Rows from block 3 of the image encoder of a small image captioner, named by matrix and row number. Rows with one number belong to one neuron. Each number is 200 + 30 x the weight over its row's rms, rounded and kept within 0 to 999. All counts start at 0.
After each neuron's rows are labels from the 100 images, of 14976, where the neuron reaches its highest value: "colour at peak" is the nearest of a few named colours to the mean colour under the peak. Only what is clearly more common there than usual is listed. The data: photos of plants and fungi (iNaturalist).
# fc1: MLP up (encoder.blocks.3.mlp.fc1.weight, 384x128), inputs 64-127
# fc2: MLP down (encoder.blocks.3.mlp.fc2.weight, 128x384, transposed), outputs 64-127

fc1.289,182,215,203,211,198,185,179,176,162,194,196,193,202,153,216,197,188,170,185,204,202,199,170,111,192,203,205,179,218,248,133,165,182,200,185,227,234,141,253,250,143,180,200,210,128,237,209,221,208,145,203,218,217,172,215,240,192,181,189,220,182,171,201,200
fc2.289,130,232,191,208,218,239,258,187,211,213,166,189,205,151,188,262,219,283,198,201,190,156,189,211,177,211,155,170,197,180,232,246,199,184,203,198,173,227,191,188,209,233,215,193,202,233,184,227,217,195,252,193,210,207,151,222,192,217,196,184,144,255,203,218
colour at peak: pink

fc1.213,208,190,206,195,193,198,216,214,195,173,170,172,184,223,182,229,172,200,181,203,264,213,171,113,142,179,198,204,190,194,200,193,201,174,199,199,249,168,192,171,275,147,206,140,277,240,203,228,205,193,209,213,243,230,219,219,237,208,182,202,139,185,195,219
fc2.213,120,199,191,245,190,228,199,176,216,184,202,218,209,184,160,211,146,245,194,185,207,206,214,222,216,199,149,217,185,199,151,190,235,203,215,162,229,204,228,204,163,194,174,177,174,188,204,273,217,226,203,178,194,195,186,221,211,223,195,196,153,176,207,233
colour at peak: green

fc1.232,215,216,199,197,192,166,205,166,221,219,214,175,211,275,216,241,148,154,226,200,190,242,200,200,168,215,207,169,208,224,157,179,185,280,164,199,202,167,273,261,188,174,157,204,173,222,159,208,207,187,181,198,157,146,208,211,206,172,174,173,223,170,202,160
fc2.232,169,217,182,242,175,220,222,175,159,169,171,212,209,204,183,192,166,233,261,212,250,161,225,195,230,249,172,243,176,220,182,156,240,156,256,152,233,196,223,190,172,209,144,221,205,175,206,218,182,187,159,181,196,200,193,232,208,232,231,266,175,171,198,254
colour at peak: red

fc1.298,188,201,195,173,224,161,250,212,218,209,180,205,219,212,211,214,183,155,242,183,139,212,206,179,176,186,233,213,189,216,188,181,199,181,165,214,151,220,221,251,200,110,180,203,245,248,206,208,185,142,220,205,203,148,239,203,196,201,175,209,211,176,192,231
fc2.298,205,197,181,225,212,243,231,188,158,187,163,294,223,188,241,190,193,220,171,232,195,170,179,209,250,239,193,189,167,265,167,184,215,209,228,164,225,189,193,203,130,199,166,217,194,157,169,195,183,215,184,162,214,160,179,165,177,206,195,219,149,192,190,218
colour at peak: green

fc1.37,205,252,231,148,194,148,233,193,222,276,143,206,203,222,198,186,176,212,208,121,88,229,185,206,171,158,209,204,196,185,199,202,182,193,147,181,157,246,214,195,204,225,207,203,169,198,203,178,194,179,214,192,244,167,265,202,218,154,180,194,230,199,193,205
fc2.37,178,197,178,223,185,197,225,186,139,119,218,231,218,189,217,202,167,221,189,257,222,176,159,187,241,231,220,194,172,248,170,163,226,174,236,169,188,175,194,186,168,211,170,248,194,199,182,210,215,205,197,179,195,238,192,139,185,240,192,189,165,170,182,237
colour at peak: orange

fc1.1,206,217,199,149,169,139,208,194,243,262,181,187,191,199,200,180,154,169,239,157,156,236,200,191,203,195,244,189,167,186,196,170,201,177,149,174,194,231,194,181,221,246,209,184,244,224,203,163,191,174,222,215,249,169,220,157,237,183,167,205,167,238,214,139
fc2.1,168,217,189,181,230,178,196,196,144,152,173,220,202,189,238,181,147,214,154,229,196,201,151,174,234,246,252,233,188,221,151,163,245,192,228,204,201,207,225,218,179,211,203,219,197,176,182,179,179,124,137,167,240,212,146,197,160,266,189,193,165,226,120,262
colour at peak: orange

fc1.259,255,175,204,199,219,199,179,181,219,257,215,207,231,250,203,214,218,155,198,151,185,257,208,215,155,180,221,193,153,171,196,176,172,260,228,189,215,197,224,258,224,221,165,156,201,179,217,201,179,139,212,224,184,215,162,205,188,166,207,157,266,210,229,202
fc2.259,183,221,252,204,220,222,237,159,167,162,224,222,236,214,182,201,175,206,214,209,212,171,187,209,225,254,207,201,175,196,187,132,228,222,183,192,210,165,222,155,160,165,163,178,244,139,227,246,151,166,200,228,217,219,201,193,233,210,225,222,168,198,215,259
colour at peak: yellow

fc1.7,215,168,255,222,179,243,169,174,202,206,194,186,221,253,137,227,172,172,181,175,217,179,191,241,181,169,211,205,178,183,187,181,164,184,180,251,215,166,221,194,219,208,202,159,229,231,223,197,155,220,200,263,180,280,177,267,204,222,200,225,201,199,252,191
fc2.7,202,199,171,232,162,247,123,193,185,205,158,245,233,172,202,151,184,232,232,238,205,213,221,245,188,205,178,236,157,307,200,243,233,149,237,181,198,184,218,200,196,245,188,242,152,185,194,195,183,238,185,149,260,234,171,213,227,173,177,163,180,217,173,213
colour at peak: grey

fc1.309,219,230,213,172,183,194,219,181,202,176,155,193,186,300,211,128,183,176,169,172,191,197,191,178,195,188,211,209,177,199,206,191,201,214,206,224,199,229,219,250,205,116,182,235,243,205,178,232,174,169,208,272,163,277,231,169,244,204,218,207,150,203,174,207
fc2.309,248,208,175,211,197,211,219,221,203,217,201,191,195,212,228,170,173,226,229,225,212,192,216,234,238,224,201,257,145,163,216,188,167,173,215,175,256,238,203,161,209,231,149,204,210,141,270,162,235,222,200,150,256,163,134,148,203,207,195,193,199,253,186,191
colour at peak: green

fc1.279,259,227,164,157,195,178,169,150,231,161,207,195,164,227,276,206,163,166,222,194,234,208,177,176,192,197,214,196,191,226,195,164,199,276,183,191,238,207,234,205,148,195,176,206,126,211,201,197,180,196,207,177,138,232,191,194,209,195,181,211,159,203,212,204
fc2.279,146,220,150,227,169,217,216,177,167,185,193,255,216,177,193,162,153,213,257,225,232,199,252,203,252,213,200,236,183,200,160,187,242,167,237,140,267,192,210,189,137,211,150,249,193,162,224,221,187,218,161,161,202,179,194,227,200,208,215,220,172,175,189,243
colour at peak: red

fc1.341,221,219,185,165,245,147,211,177,209,171,202,184,123,198,184,159,159,224,227,213,194,201,207,171,172,215,279,210,164,210,153,193,216,228,187,225,296,175,244,206,250,172,183,221,210,220,172,201,215,245,200,203,187,149,201,203,193,185,194,240,195,135,224,178
fc2.341,111,131,222,257,158,204,212,192,170,170,201,226,199,200,201,214,193,272,191,154,207,196,175,217,240,183,187,191,203,199,194,182,183,160,181,189,212,199,237,185,210,217,176,228,229,180,186,202,177,168,190,195,193,165,186,197,201,258,201,241,177,168,225,192
colour at peak: brown

fc1.50,202,170,228,213,269,185,196,173,198,213,214,184,223,172,197,151,150,176,231,149,164,224,215,194,227,247,168,184,220,197,154,150,162,208,165,200,247,181,241,223,201,184,187,237,194,206,206,202,166,187,184,207,155,191,242,203,222,205,185,266,213,232,242,184
fc2.50,225,131,201,176,165,139,185,214,185,194,181,213,191,173,230,213,163,185,204,193,189,198,190,229,227,202,183,264,200,147,177,176,194,215,171,235,193,216,185,163,214,197,216,167,204,221,173,151,210,131,208,192,241,137,228,212,156,189,196,228,275,204,227,151
colour at peak: cyan

fc1.225,215,178,151,187,196,209,239,174,201,188,182,221,138,177,181,177,170,211,220,204,205,212,203,180,219,229,188,189,216,208,137,171,203,224,227,166,280,131,230,212,165,204,205,218,236,212,129,217,234,206,196,176,155,191,214,165,212,237,213,230,203,125,201,170
fc2.225,163,201,175,233,159,227,242,159,165,165,194,243,209,224,208,156,166,241,220,208,227,207,217,232,236,229,192,204,184,231,174,179,214,139,228,168,237,185,229,182,204,223,182,228,230,181,209,210,158,209,181,180,204,220,178,193,178,279,249,195,132,221,166,253
colour at peak: pink

fc1.18,226,202,186,206,141,212,163,174,198,229,223,212,207,212,221,220,221,170,232,196,208,228,199,165,141,192,188,166,221,192,136,206,125,214,162,185,221,200,270,254,161,240,206,208,212,185,239,210,205,176,198,183,164,162,220,221,138,156,197,160,225,190,229,193
fc2.18,210,203,219,227,170,229,203,183,168,195,231,184,232,220,224,167,165,236,232,192,236,194,200,214,256,221,168,219,163,218,199,163,219,200,265,182,224,190,262,178,142,162,208,226,215,182,263,221,189,187,157,183,192,171,203,243,202,186,225,205,216,192,203,222
colour at peak: white; yellow

fc1.16,249,226,209,196,153,203,234,191,176,202,169,163,207,248,253,220,174,165,203,185,169,198,262,166,209,166,197,231,178,147,216,129,201,206,179,186,199,201,235,220,192,206,188,227,202,177,244,189,196,173,206,173,167,208,173,274,253,157,233,146,200,205,200,225
fc2.16,214,230,156,150,191,180,192,242,231,238,194,167,236,228,175,198,199,211,228,228,154,180,238,238,186,203,202,239,184,216,221,161,193,188,266,196,221,227,194,180,201,199,152,194,194,202,191,223,206,217,167,153,174,160,166,185,245,154,165,186,168,177,222,192
colour at peak: purple

fc1.162,238,169,208,193,168,182,172,166,194,200,211,177,153,191,174,214,192,177,191,197,232,167,147,170,174,196,191,170,231,245,157,192,218,229,206,275,231,163,224,199,199,153,202,189,195,247,185,181,228,173,151,195,179,149,243,230,209,211,222,202,275,159,223,145
fc2.162,145,207,188,197,221,209,198,179,172,191,195,219,209,221,217,178,178,249,187,208,194,243,190,148,238,222,207,205,201,246,164,198,198,167,249,190,234,195,208,198,165,144,180,224,201,171,253,226,225,201,169,189,164,276,199,170,208,255,189,202,172,210,160,256
colour at peak: pink

fc1.174,231,179,166,205,165,239,124,164,212,173,192,195,212,162,181,230,205,176,245,169,218,207,178,131,184,160,221,171,225,258,209,184,207,198,159,173,207,191,233,225,159,222,234,207,187,214,182,261,180,165,251,199,210,204,233,200,208,200,180,185,167,223,207,193
fc2.174,195,179,190,258,182,213,133,185,164,262,202,197,215,219,208,188,207,250,254,185,204,229,210,244,204,180,179,221,155,160,182,188,203,174,218,184,210,185,216,150,195,217,160,218,176,201,236,253,208,254,193,157,221,244,177,210,216,212,177,159,200,144,216,233
colour at peak: white

fc1.100,254,217,209,131,216,205,154,228,238,217,200,166,224,233,180,223,167,185,197,193,176,194,219,232,189,187,215,185,213,193,215,120,198,162,192,199,208,176,190,205,218,175,157,233,193,176,221,194,191,197,173,251,188,210,226,269,203,192,196,249,219,178,212,198
fc2.100,181,212,205,192,191,228,245,190,176,193,192,227,187,163,101,220,248,204,221,157,204,215,189,195,169,220,169,208,235,238,173,209,208,219,206,191,265,229,185,207,199,180,189,188,233,169,153,256,152,182,160,168,179,227,238,190,202,178,220,225,189,227,208,188
colour at peak: black

fc1.67,181,150,200,149,153,214,202,138,162,186,185,221,155,181,199,205,194,208,205,202,144,176,187,146,228,196,146,185,258,200,200,197,199,221,111,188,252,201,223,199,197,171,244,212,221,276,150,265,196,188,176,223,187,224,254,211,221,231,225,216,186,198,217,199
fc2.67,123,204,222,225,218,178,209,175,200,185,217,195,184,151,139,219,194,232,187,166,214,206,194,173,179,225,180,168,230,199,182,200,222,249,124,151,187,188,247,236,168,184,197,180,227,161,183,199,190,168,244,319,203,197,201,252,221,241,201,253,168,180,213,202
colour at peak: pink

fc1.17,234,189,204,186,192,178,167,213,279,222,239,165,200,179,205,221,240,177,164,165,198,250,191,197,179,133,285,217,185,172,215,174,170,185,217,175,168,236,197,191,225,240,209,179,192,195,237,168,185,224,256,191,237,196,192,236,197,162,133,215,247,219,210,201
fc2.17,187,208,214,228,204,228,253,187,182,205,233,232,207,212,170,165,192,216,226,191,272,220,239,175,226,222,192,220,187,227,191,183,202,193,220,180,209,179,217,175,150,233,163,217,225,98,268,233,125,182,183,211,206,191,173,210,204,233,219,255,165,199,204,245
colour at peak: yellow

fc1.132,235,141,203,178,199,227,182,193,189,199,197,187,182,200,158,233,156,174,207,197,167,183,191,208,215,171,231,195,185,235,148,130,214,209,205,256,224,121,231,183,217,112,231,187,216,219,199,178,226,186,171,208,190,163,242,222,214,191,231,257,274,124,233,160
fc2.132,151,185,191,186,222,184,199,179,134,191,190,201,200,221,245,192,187,235,163,219,200,241,183,172,217,205,198,216,183,229,166,188,179,194,233,210,251,193,213,212,167,143,169,229,199,178,224,199,218,177,168,178,187,257,211,182,226,282,184,194,174,212,159,242
colour at peak: pink

fc1.165,250,197,231,169,201,193,169,215,248,240,217,202,211,236,186,220,198,185,165,147,168,240,212,208,170,170,255,203,158,162,226,200,161,174,212,200,188,195,199,200,208,203,195,160,224,185,257,215,180,140,231,228,229,214,115,212,189,173,141,212,215,227,199,208
fc2.165,189,213,210,236,199,223,220,204,147,189,223,215,184,216,171,156,176,221,196,198,247,200,188,182,234,236,186,206,170,146,180,190,206,204,188,197,237,190,230,144,163,205,178,226,233,158,241,229,195,209,202,239,232,216,192,195,241,220,200,204,143,206,200,248
colour at peak: yellow; orange

fc1.223,204,223,236,214,245,180,146,204,217,219,219,167,206,191,183,260,200,183,146,167,223,204,183,200,207,144,215,220,184,162,233,179,221,140,194,213,188,202,202,213,190,191,202,208,156,197,211,190,149,195,220,217,278,226,201,215,188,167,201,207,262,193,232,183
fc2.223,179,251,181,174,194,251,216,217,230,150,198,221,210,224,186,130,170,214,226,243,188,215,223,198,207,224,234,225,169,211,224,182,207,224,208,181,215,235,180,132,176,228,183,196,234,166,258,196,175,219,183,153,241,241,180,116,225,225,200,193,160,235,166,225
colour at peak: purple

fc1.362,218,207,174,205,193,170,183,155,228,207,171,152,165,200,160,234,202,193,191,216,188,200,176,209,201,160,205,188,241,230,184,187,220,201,218,200,215,171,216,211,213,145,208,215,174,201,152,191,251,195,135,235,149,151,217,248,202,188,239,237,222,124,238,178
fc2.362,163,211,152,201,194,210,242,161,154,169,182,230,217,173,236,215,186,239,186,237,236,175,201,204,222,246,200,234,165,227,191,184,217,192,241,191,226,180,245,196,185,201,174,241,190,170,221,175,195,220,97,157,155,191,137,221,169,221,223,228,193,213,181,219
colour at peak: black

fc1.150,199,197,211,98,254,154,201,224,240,220,244,179,219,261,230,216,217,176,214,190,185,213,200,179,165,230,232,187,180,226,158,186,169,242,207,168,201,181,212,247,202,205,118,172,128,197,194,168,192,150,208,150,197,146,230,179,199,169,169,248,198,202,220,198
fc2.150,232,221,240,178,193,213,235,202,184,205,256,219,164,191,201,204,218,182,207,201,255,184,231,159,178,236,172,151,213,218,189,260,193,227,208,190,183,191,195,186,191,249,218,167,222,177,186,212,188,231,198,265,106,248,242,203,182,193,174,204,205,209,173,236
colour at peak: yellow

fc1.359,218,178,218,149,210,171,168,220,235,224,194,128,175,203,170,191,159,171,172,173,208,202,218,224,218,111,258,264,182,182,193,183,217,200,200,204,196,208,199,202,226,188,223,194,211,234,177,137,201,173,205,214,217,196,204,249,206,197,216,210,239,175,187,175
fc2.359,250,213,185,202,192,231,141,167,184,204,201,211,215,112,211,197,207,195,221,241,176,249,217,201,209,243,185,236,185,232,155,141,201,154,221,192,248,176,206,202,147,195,153,258,227,185,199,233,230,281,194,166,156,225,228,208,207,247,163,172,177,188,206,197
colour at peak: brown

fc1.250,212,213,229,210,210,169,180,184,164,195,175,149,167,307,251,195,99,197,209,184,154,179,187,247,189,187,222,237,155,211,184,191,180,248,222,243,207,190,251,218,184,185,200,196,193,241,218,123,230,161,146,234,181,245,171,217,252,175,250,178,219,189,172,192
fc2.250,145,244,165,215,195,210,174,188,163,237,179,199,206,215,182,200,165,230,198,217,198,180,305,193,238,231,165,235,182,197,185,180,191,162,215,199,229,269,229,225,181,155,146,218,183,170,204,231,196,207,184,226,134,216,203,207,240,212,202,237,117,182,201,198
colour at peak: red

fc1.128,205,239,160,192,144,197,162,167,206,239,175,186,153,199,257,167,178,208,180,210,198,213,169,188,168,197,240,199,140,186,189,188,193,246,165,204,226,188,220,195,222,239,195,206,173,257,217,165,220,162,151,170,219,237,193,176,201,171,195,151,228,195,167,229
fc2.128,98,265,177,186,240,213,230,161,202,177,177,194,227,179,175,193,200,285,223,190,179,187,208,175,240,199,140,190,210,182,241,216,219,191,186,176,191,201,199,176,200,176,182,181,202,168,195,187,190,227,221,236,200,153,184,222,213,242,219,205,197,220,199,217
colour at peak: orange

fc1.24,234,191,181,150,227,147,195,236,236,213,240,196,231,205,216,202,212,176,200,179,203,238,203,212,181,253,214,207,165,220,167,194,169,220,223,205,182,177,192,211,199,222,157,201,141,153,218,226,200,200,198,214,172,105,189,196,192,183,197,214,260,217,224,226
fc2.24,244,238,228,198,180,211,216,182,169,206,229,190,209,199,189,179,175,200,246,185,240,178,229,202,179,298,219,197,158,222,186,166,183,215,200,215,222,161,206,152,157,205,192,157,228,170,235,239,191,158,188,260,183,279,216,202,215,207,207,200,175,202,201,251
colour at peak: yellow

fc1.173,243,146,260,190,216,199,194,181,237,201,218,201,194,172,205,211,230,168,212,156,166,224,198,173,227,215,200,202,219,192,168,175,165,212,139,222,216,210,259,220,175,173,227,198,230,205,183,219,162,211,199,186,156,226,280,211,249,187,189,235,208,219,225,204
fc2.173,216,117,203,194,180,144,189,212,180,210,217,218,184,160,208,200,199,185,196,186,178,221,175,258,215,211,178,239,218,149,157,167,181,218,193,212,206,232,192,176,189,170,209,179,199,203,177,178,208,144,228,180,211,131,240,213,170,199,203,232,305,203,230,149
colour at peak: cyan

fc1.82,227,192,199,211,181,201,135,185,237,222,208,137,168,236,224,218,196,205,200,217,235,257,157,187,169,172,217,205,178,190,158,182,196,211,161,244,141,282,237,225,195,205,218,211,200,234,206,211,199,209,203,183,204,143,200,236,151,181,232,206,220,198,195,168
fc2.82,156,196,139,172,200,199,217,163,232,149,177,176,191,175,211,203,208,221,186,198,174,217,186,141,230,193,228,229,195,192,166,205,229,219,187,193,186,156,197,232,167,179,201,190,218,160,227,159,215,207,203,246,214,193,217,219,202,200,265,165,255,187,163,198
colour at peak: orange

fc1.180,218,202,242,208,224,185,159,198,264,288,254,150,192,186,184,216,247,175,143,162,203,231,181,216,143,140,250,235,174,167,247,181,159,182,205,174,216,212,198,206,248,225,231,201,191,233,216,183,159,187,238,223,217,205,168,188,222,180,167,206,221,209,212,203
fc2.180,173,182,212,236,216,222,236,208,175,143,249,216,212,246,140,180,210,198,203,196,237,217,180,179,224,201,204,248,184,216,178,175,218,141,213,175,237,208,203,153,163,258,135,212,212,134,262,233,132,211,176,177,227,208,214,191,218,226,207,193,165,210,217,253
colour at peak: yellow

fc1.255,236,217,223,189,200,141,135,259,229,255,204,173,179,233,189,211,201,152,211,150,203,205,207,220,168,169,239,227,148,190,216,178,214,190,205,162,177,153,186,159,244,246,203,190,222,196,209,204,172,195,216,223,262,177,160,218,198,168,188,176,207,196,245,214
fc2.255,189,201,210,253,179,208,166,210,192,184,218,213,241,198,171,141,199,221,210,205,198,196,160,203,183,247,228,238,153,167,152,172,190,200,189,190,235,175,199,155,174,214,172,229,209,185,260,234,185,192,199,215,239,206,185,147,227,240,198,196,139,229,185,218
colour at peak: orange

fc1.28,228,203,256,204,222,181,153,132,207,241,204,185,194,169,239,228,175,191,209,190,166,208,211,179,126,183,202,208,219,254,187,199,196,232,166,206,163,211,209,261,162,180,207,214,154,202,204,123,200,189,206,241,179,221,184,259,187,153,217,210,214,201,216,186
fc2.28,167,209,162,198,145,225,178,175,202,194,177,227,210,200,177,197,225,203,239,206,229,194,242,191,188,258,165,158,259,238,242,237,220,210,226,192,187,199,143,249,228,192,192,221,223,236,167,225,170,178,177,182,205,207,189,175,178,189,170,189,223,209,203,191
colour at peak: grey

fc1.139,225,253,205,184,210,204,187,180,186,212,205,194,229,202,226,250,190,160,190,184,218,179,183,166,178,234,202,179,148,218,179,142,203,235,189,199,242,183,252,234,175,175,162,206,184,174,201,186,214,211,173,189,167,206,214,230,213,177,183,153,194,103,211,229
fc2.139,193,182,186,244,208,267,207,176,172,177,235,223,218,187,236,177,167,277,242,253,191,175,231,210,215,238,176,221,186,192,187,195,234,183,209,143,227,209,218,199,170,210,173,230,144,174,209,254,193,164,183,187,219,166,183,212,222,224,243,230,149,175,215,222
colour at peak: purple

fc1.106,264,198,165,164,156,230,204,179,167,195,188,201,183,179,224,200,211,178,183,231,186,250,210,188,207,169,207,161,200,200,151,199,172,246,169,168,191,217,233,243,163,207,139,231,162,221,212,209,231,196,171,160,160,231,228,195,244,196,212,183,165,207,195,224
fc2.106,189,212,195,243,178,223,207,193,194,249,220,247,209,239,217,183,168,239,202,218,214,195,239,185,198,200,138,187,202,158,155,215,216,189,209,182,253,222,230,195,158,203,156,237,145,183,187,269,220,217,175,219,160,209,205,216,216,214,190,210,167,178,223,161
colour at peak: red; purple

fc1.94,218,241,246,202,171,185,189,161,195,192,159,184,202,193,231,223,152,194,175,205,216,194,186,130,198,168,196,219,202,150,193,143,209,211,170,203,208,222,244,253,139,157,216,227,163,210,192,237,210,158,177,194,174,221,214,239,255,180,223,216,159,198,221,216
fc2.94,243,197,212,179,247,199,151,254,231,228,195,189,229,218,216,174,200,176,181,182,142,212,244,201,147,183,227,250,156,161,221,179,145,189,203,183,186,260,167,151,225,232,200,191,191,179,256,202,175,188,248,190,233,223,160,134,236,144,177,187,189,236,197,206
colour at peak: purple

fc1.47,206,228,252,160,224,168,190,192,199,219,198,196,174,259,248,163,201,191,235,187,212,236,209,207,219,224,230,242,141,207,204,202,176,219,212,188,262,184,206,157,206,144,139,196,191,200,208,166,246,173,177,155,195,247,176,189,217,178,188,206,237,204,135,230
fc2.47,109,196,201,190,143,211,208,205,150,172,155,204,164,216,192,219,198,247,245,182,226,220,189,222,214,215,163,183,214,221,226,209,208,205,224,202,227,206,181,211,208,204,200,185,212,222,210,224,193,186,200,213,191,143,189,193,199,242,221,197,217,184,221,195
colour at peak: green

fc1.113,201,231,191,164,188,132,212,194,217,277,188,203,194,227,224,162,172,223,217,171,111,236,215,243,204,153,232,198,176,182,210,198,166,199,179,176,181,222,200,187,260,222,203,215,199,222,211,170,217,182,236,197,221,156,260,202,240,197,192,178,189,178,187,242
fc2.113,159,202,181,188,197,215,212,164,126,132,187,255,210,189,221,198,183,244,203,260,219,199,168,175,244,228,196,165,173,271,154,206,247,196,228,176,192,198,220,198,161,201,178,222,183,183,164,213,183,155,188,175,195,217,195,165,180,263,197,179,189,202,188,216
colour at peak: orange

fc1.60,215,206,240,176,155,185,183,208,276,247,214,200,191,191,176,203,195,169,151,197,199,275,197,184,190,125,250,192,176,178,242,190,150,172,222,196,207,241,158,223,203,242,203,138,206,222,226,191,182,211,238,200,261,190,204,211,230,200,170,211,224,201,200,191
fc2.60,156,217,173,233,216,220,255,210,197,146,256,236,213,218,209,171,191,241,186,186,224,218,224,113,251,225,209,225,204,210,182,193,193,181,196,152,224,173,241,185,163,230,158,216,195,127,235,223,177,198,198,192,211,218,190,192,219,252,222,228,164,221,176,246
colour at peak: yellow

fc1.265,243,229,189,189,198,178,199,185,185,148,192,185,172,217,226,221,192,175,227,184,199,201,170,199,210,161,212,133,226,210,179,181,176,202,206,188,203,153,281,259,177,175,183,208,164,256,173,182,238,163,180,150,196,211,250,207,235,203,232,161,296,145,168,197
fc2.265,180,234,170,234,192,199,224,191,167,210,213,246,211,233,153,250,185,248,246,219,208,176,195,189,225,208,175,195,203,191,162,187,219,175,241,143,225,193,227,197,173,204,177,256,156,187,222,233,226,171,162,201,166,148,226,258,180,221,205,264,157,176,252,202
colour at peak: red

fc1.276,212,204,161,202,215,124,188,193,244,217,207,200,173,159,205,250,162,188,214,214,228,224,98,170,187,207,198,196,226,246,151,205,198,221,180,210,164,196,241,214,176,176,134,227,149,213,170,167,217,206,181,187,182,160,218,200,163,218,188,225,202,168,197,172
fc2.276,189,233,164,219,204,264,211,168,156,195,199,251,240,193,176,199,192,284,221,217,201,201,196,210,250,205,159,207,183,232,180,187,225,203,208,175,251,216,210,191,196,190,185,192,245,155,209,208,221,236,191,185,198,218,205,243,217,231,244,171,169,216,197,247
colour at peak: pink

fc1.96,201,194,234,163,227,184,164,187,258,146,204,157,197,226,213,234,224,189,193,157,188,199,205,225,150,215,215,127,210,217,191,181,196,220,202,230,241,209,212,226,230,151,215,208,185,215,208,207,181,138,154,153,144,265,196,226,149,250,200,191,201,230,127,179
fc2.96,39,157,204,220,184,197,189,239,197,206,188,228,203,213,215,202,152,274,205,187,156,200,222,178,210,185,200,200,185,189,183,203,206,206,177,220,201,155,252,215,198,214,191,179,190,219,208,203,204,183,207,220,192,169,210,217,185,251,237,188,152,241,185,211
colour at peak: pink

fc1.22,226,242,217,165,195,172,193,209,213,281,167,190,205,236,196,202,210,145,187,185,175,259,194,226,166,167,241,220,169,181,246,174,163,154,259,171,154,201,182,160,212,204,208,205,221,200,227,179,213,166,238,202,192,194,175,183,192,155,198,171,209,208,201,228
fc2.22,185,205,204,212,190,242,197,221,178,179,226,222,205,212,157,197,180,228,220,203,218,200,185,201,255,213,205,236,148,181,227,195,233,180,216,189,206,204,210,156,170,196,173,232,253,174,239,246,184,214,189,230,215,232,176,196,239,198,193,206,189,163,159,230
colour at peak: orange; yellow

fc1.348,199,230,215,171,234,147,172,188,222,217,175,198,207,226,188,196,167,206,237,210,199,132,231,171,198,236,230,220,202,199,161,144,207,194,158,208,214,102,208,232,211,173,181,227,177,229,202,170,201,161,118,189,188,167,201,213,197,189,190,254,200,111,214,162
fc2.348,168,163,186,208,133,213,159,233,179,175,184,191,166,187,248,250,207,261,149,190,165,198,160,266,233,215,210,184,166,228,201,180,241,168,196,245,199,193,226,193,229,169,193,230,197,197,186,185,193,206,157,176,218,174,195,213,193,221,225,245,222,197,220,154
colour at peak: black

fc1.70,182,240,153,144,258,129,213,204,279,230,199,161,254,207,200,178,211,195,187,196,164,217,210,168,162,159,225,205,187,204,206,197,154,191,227,138,209,185,188,239,194,220,151,185,203,195,199,175,181,185,211,261,220,186,236,216,212,194,194,236,178,182,199,215
fc2.70,176,201,203,215,225,218,218,178,155,151,202,202,187,154,213,184,136,216,177,218,262,178,199,160,239,205,166,192,199,262,154,183,213,215,206,219,194,179,221,250,171,164,158,200,150,195,174,202,211,203,194,192,190,236,200,194,233,251,207,205,141,198,182,215
colour at peak: green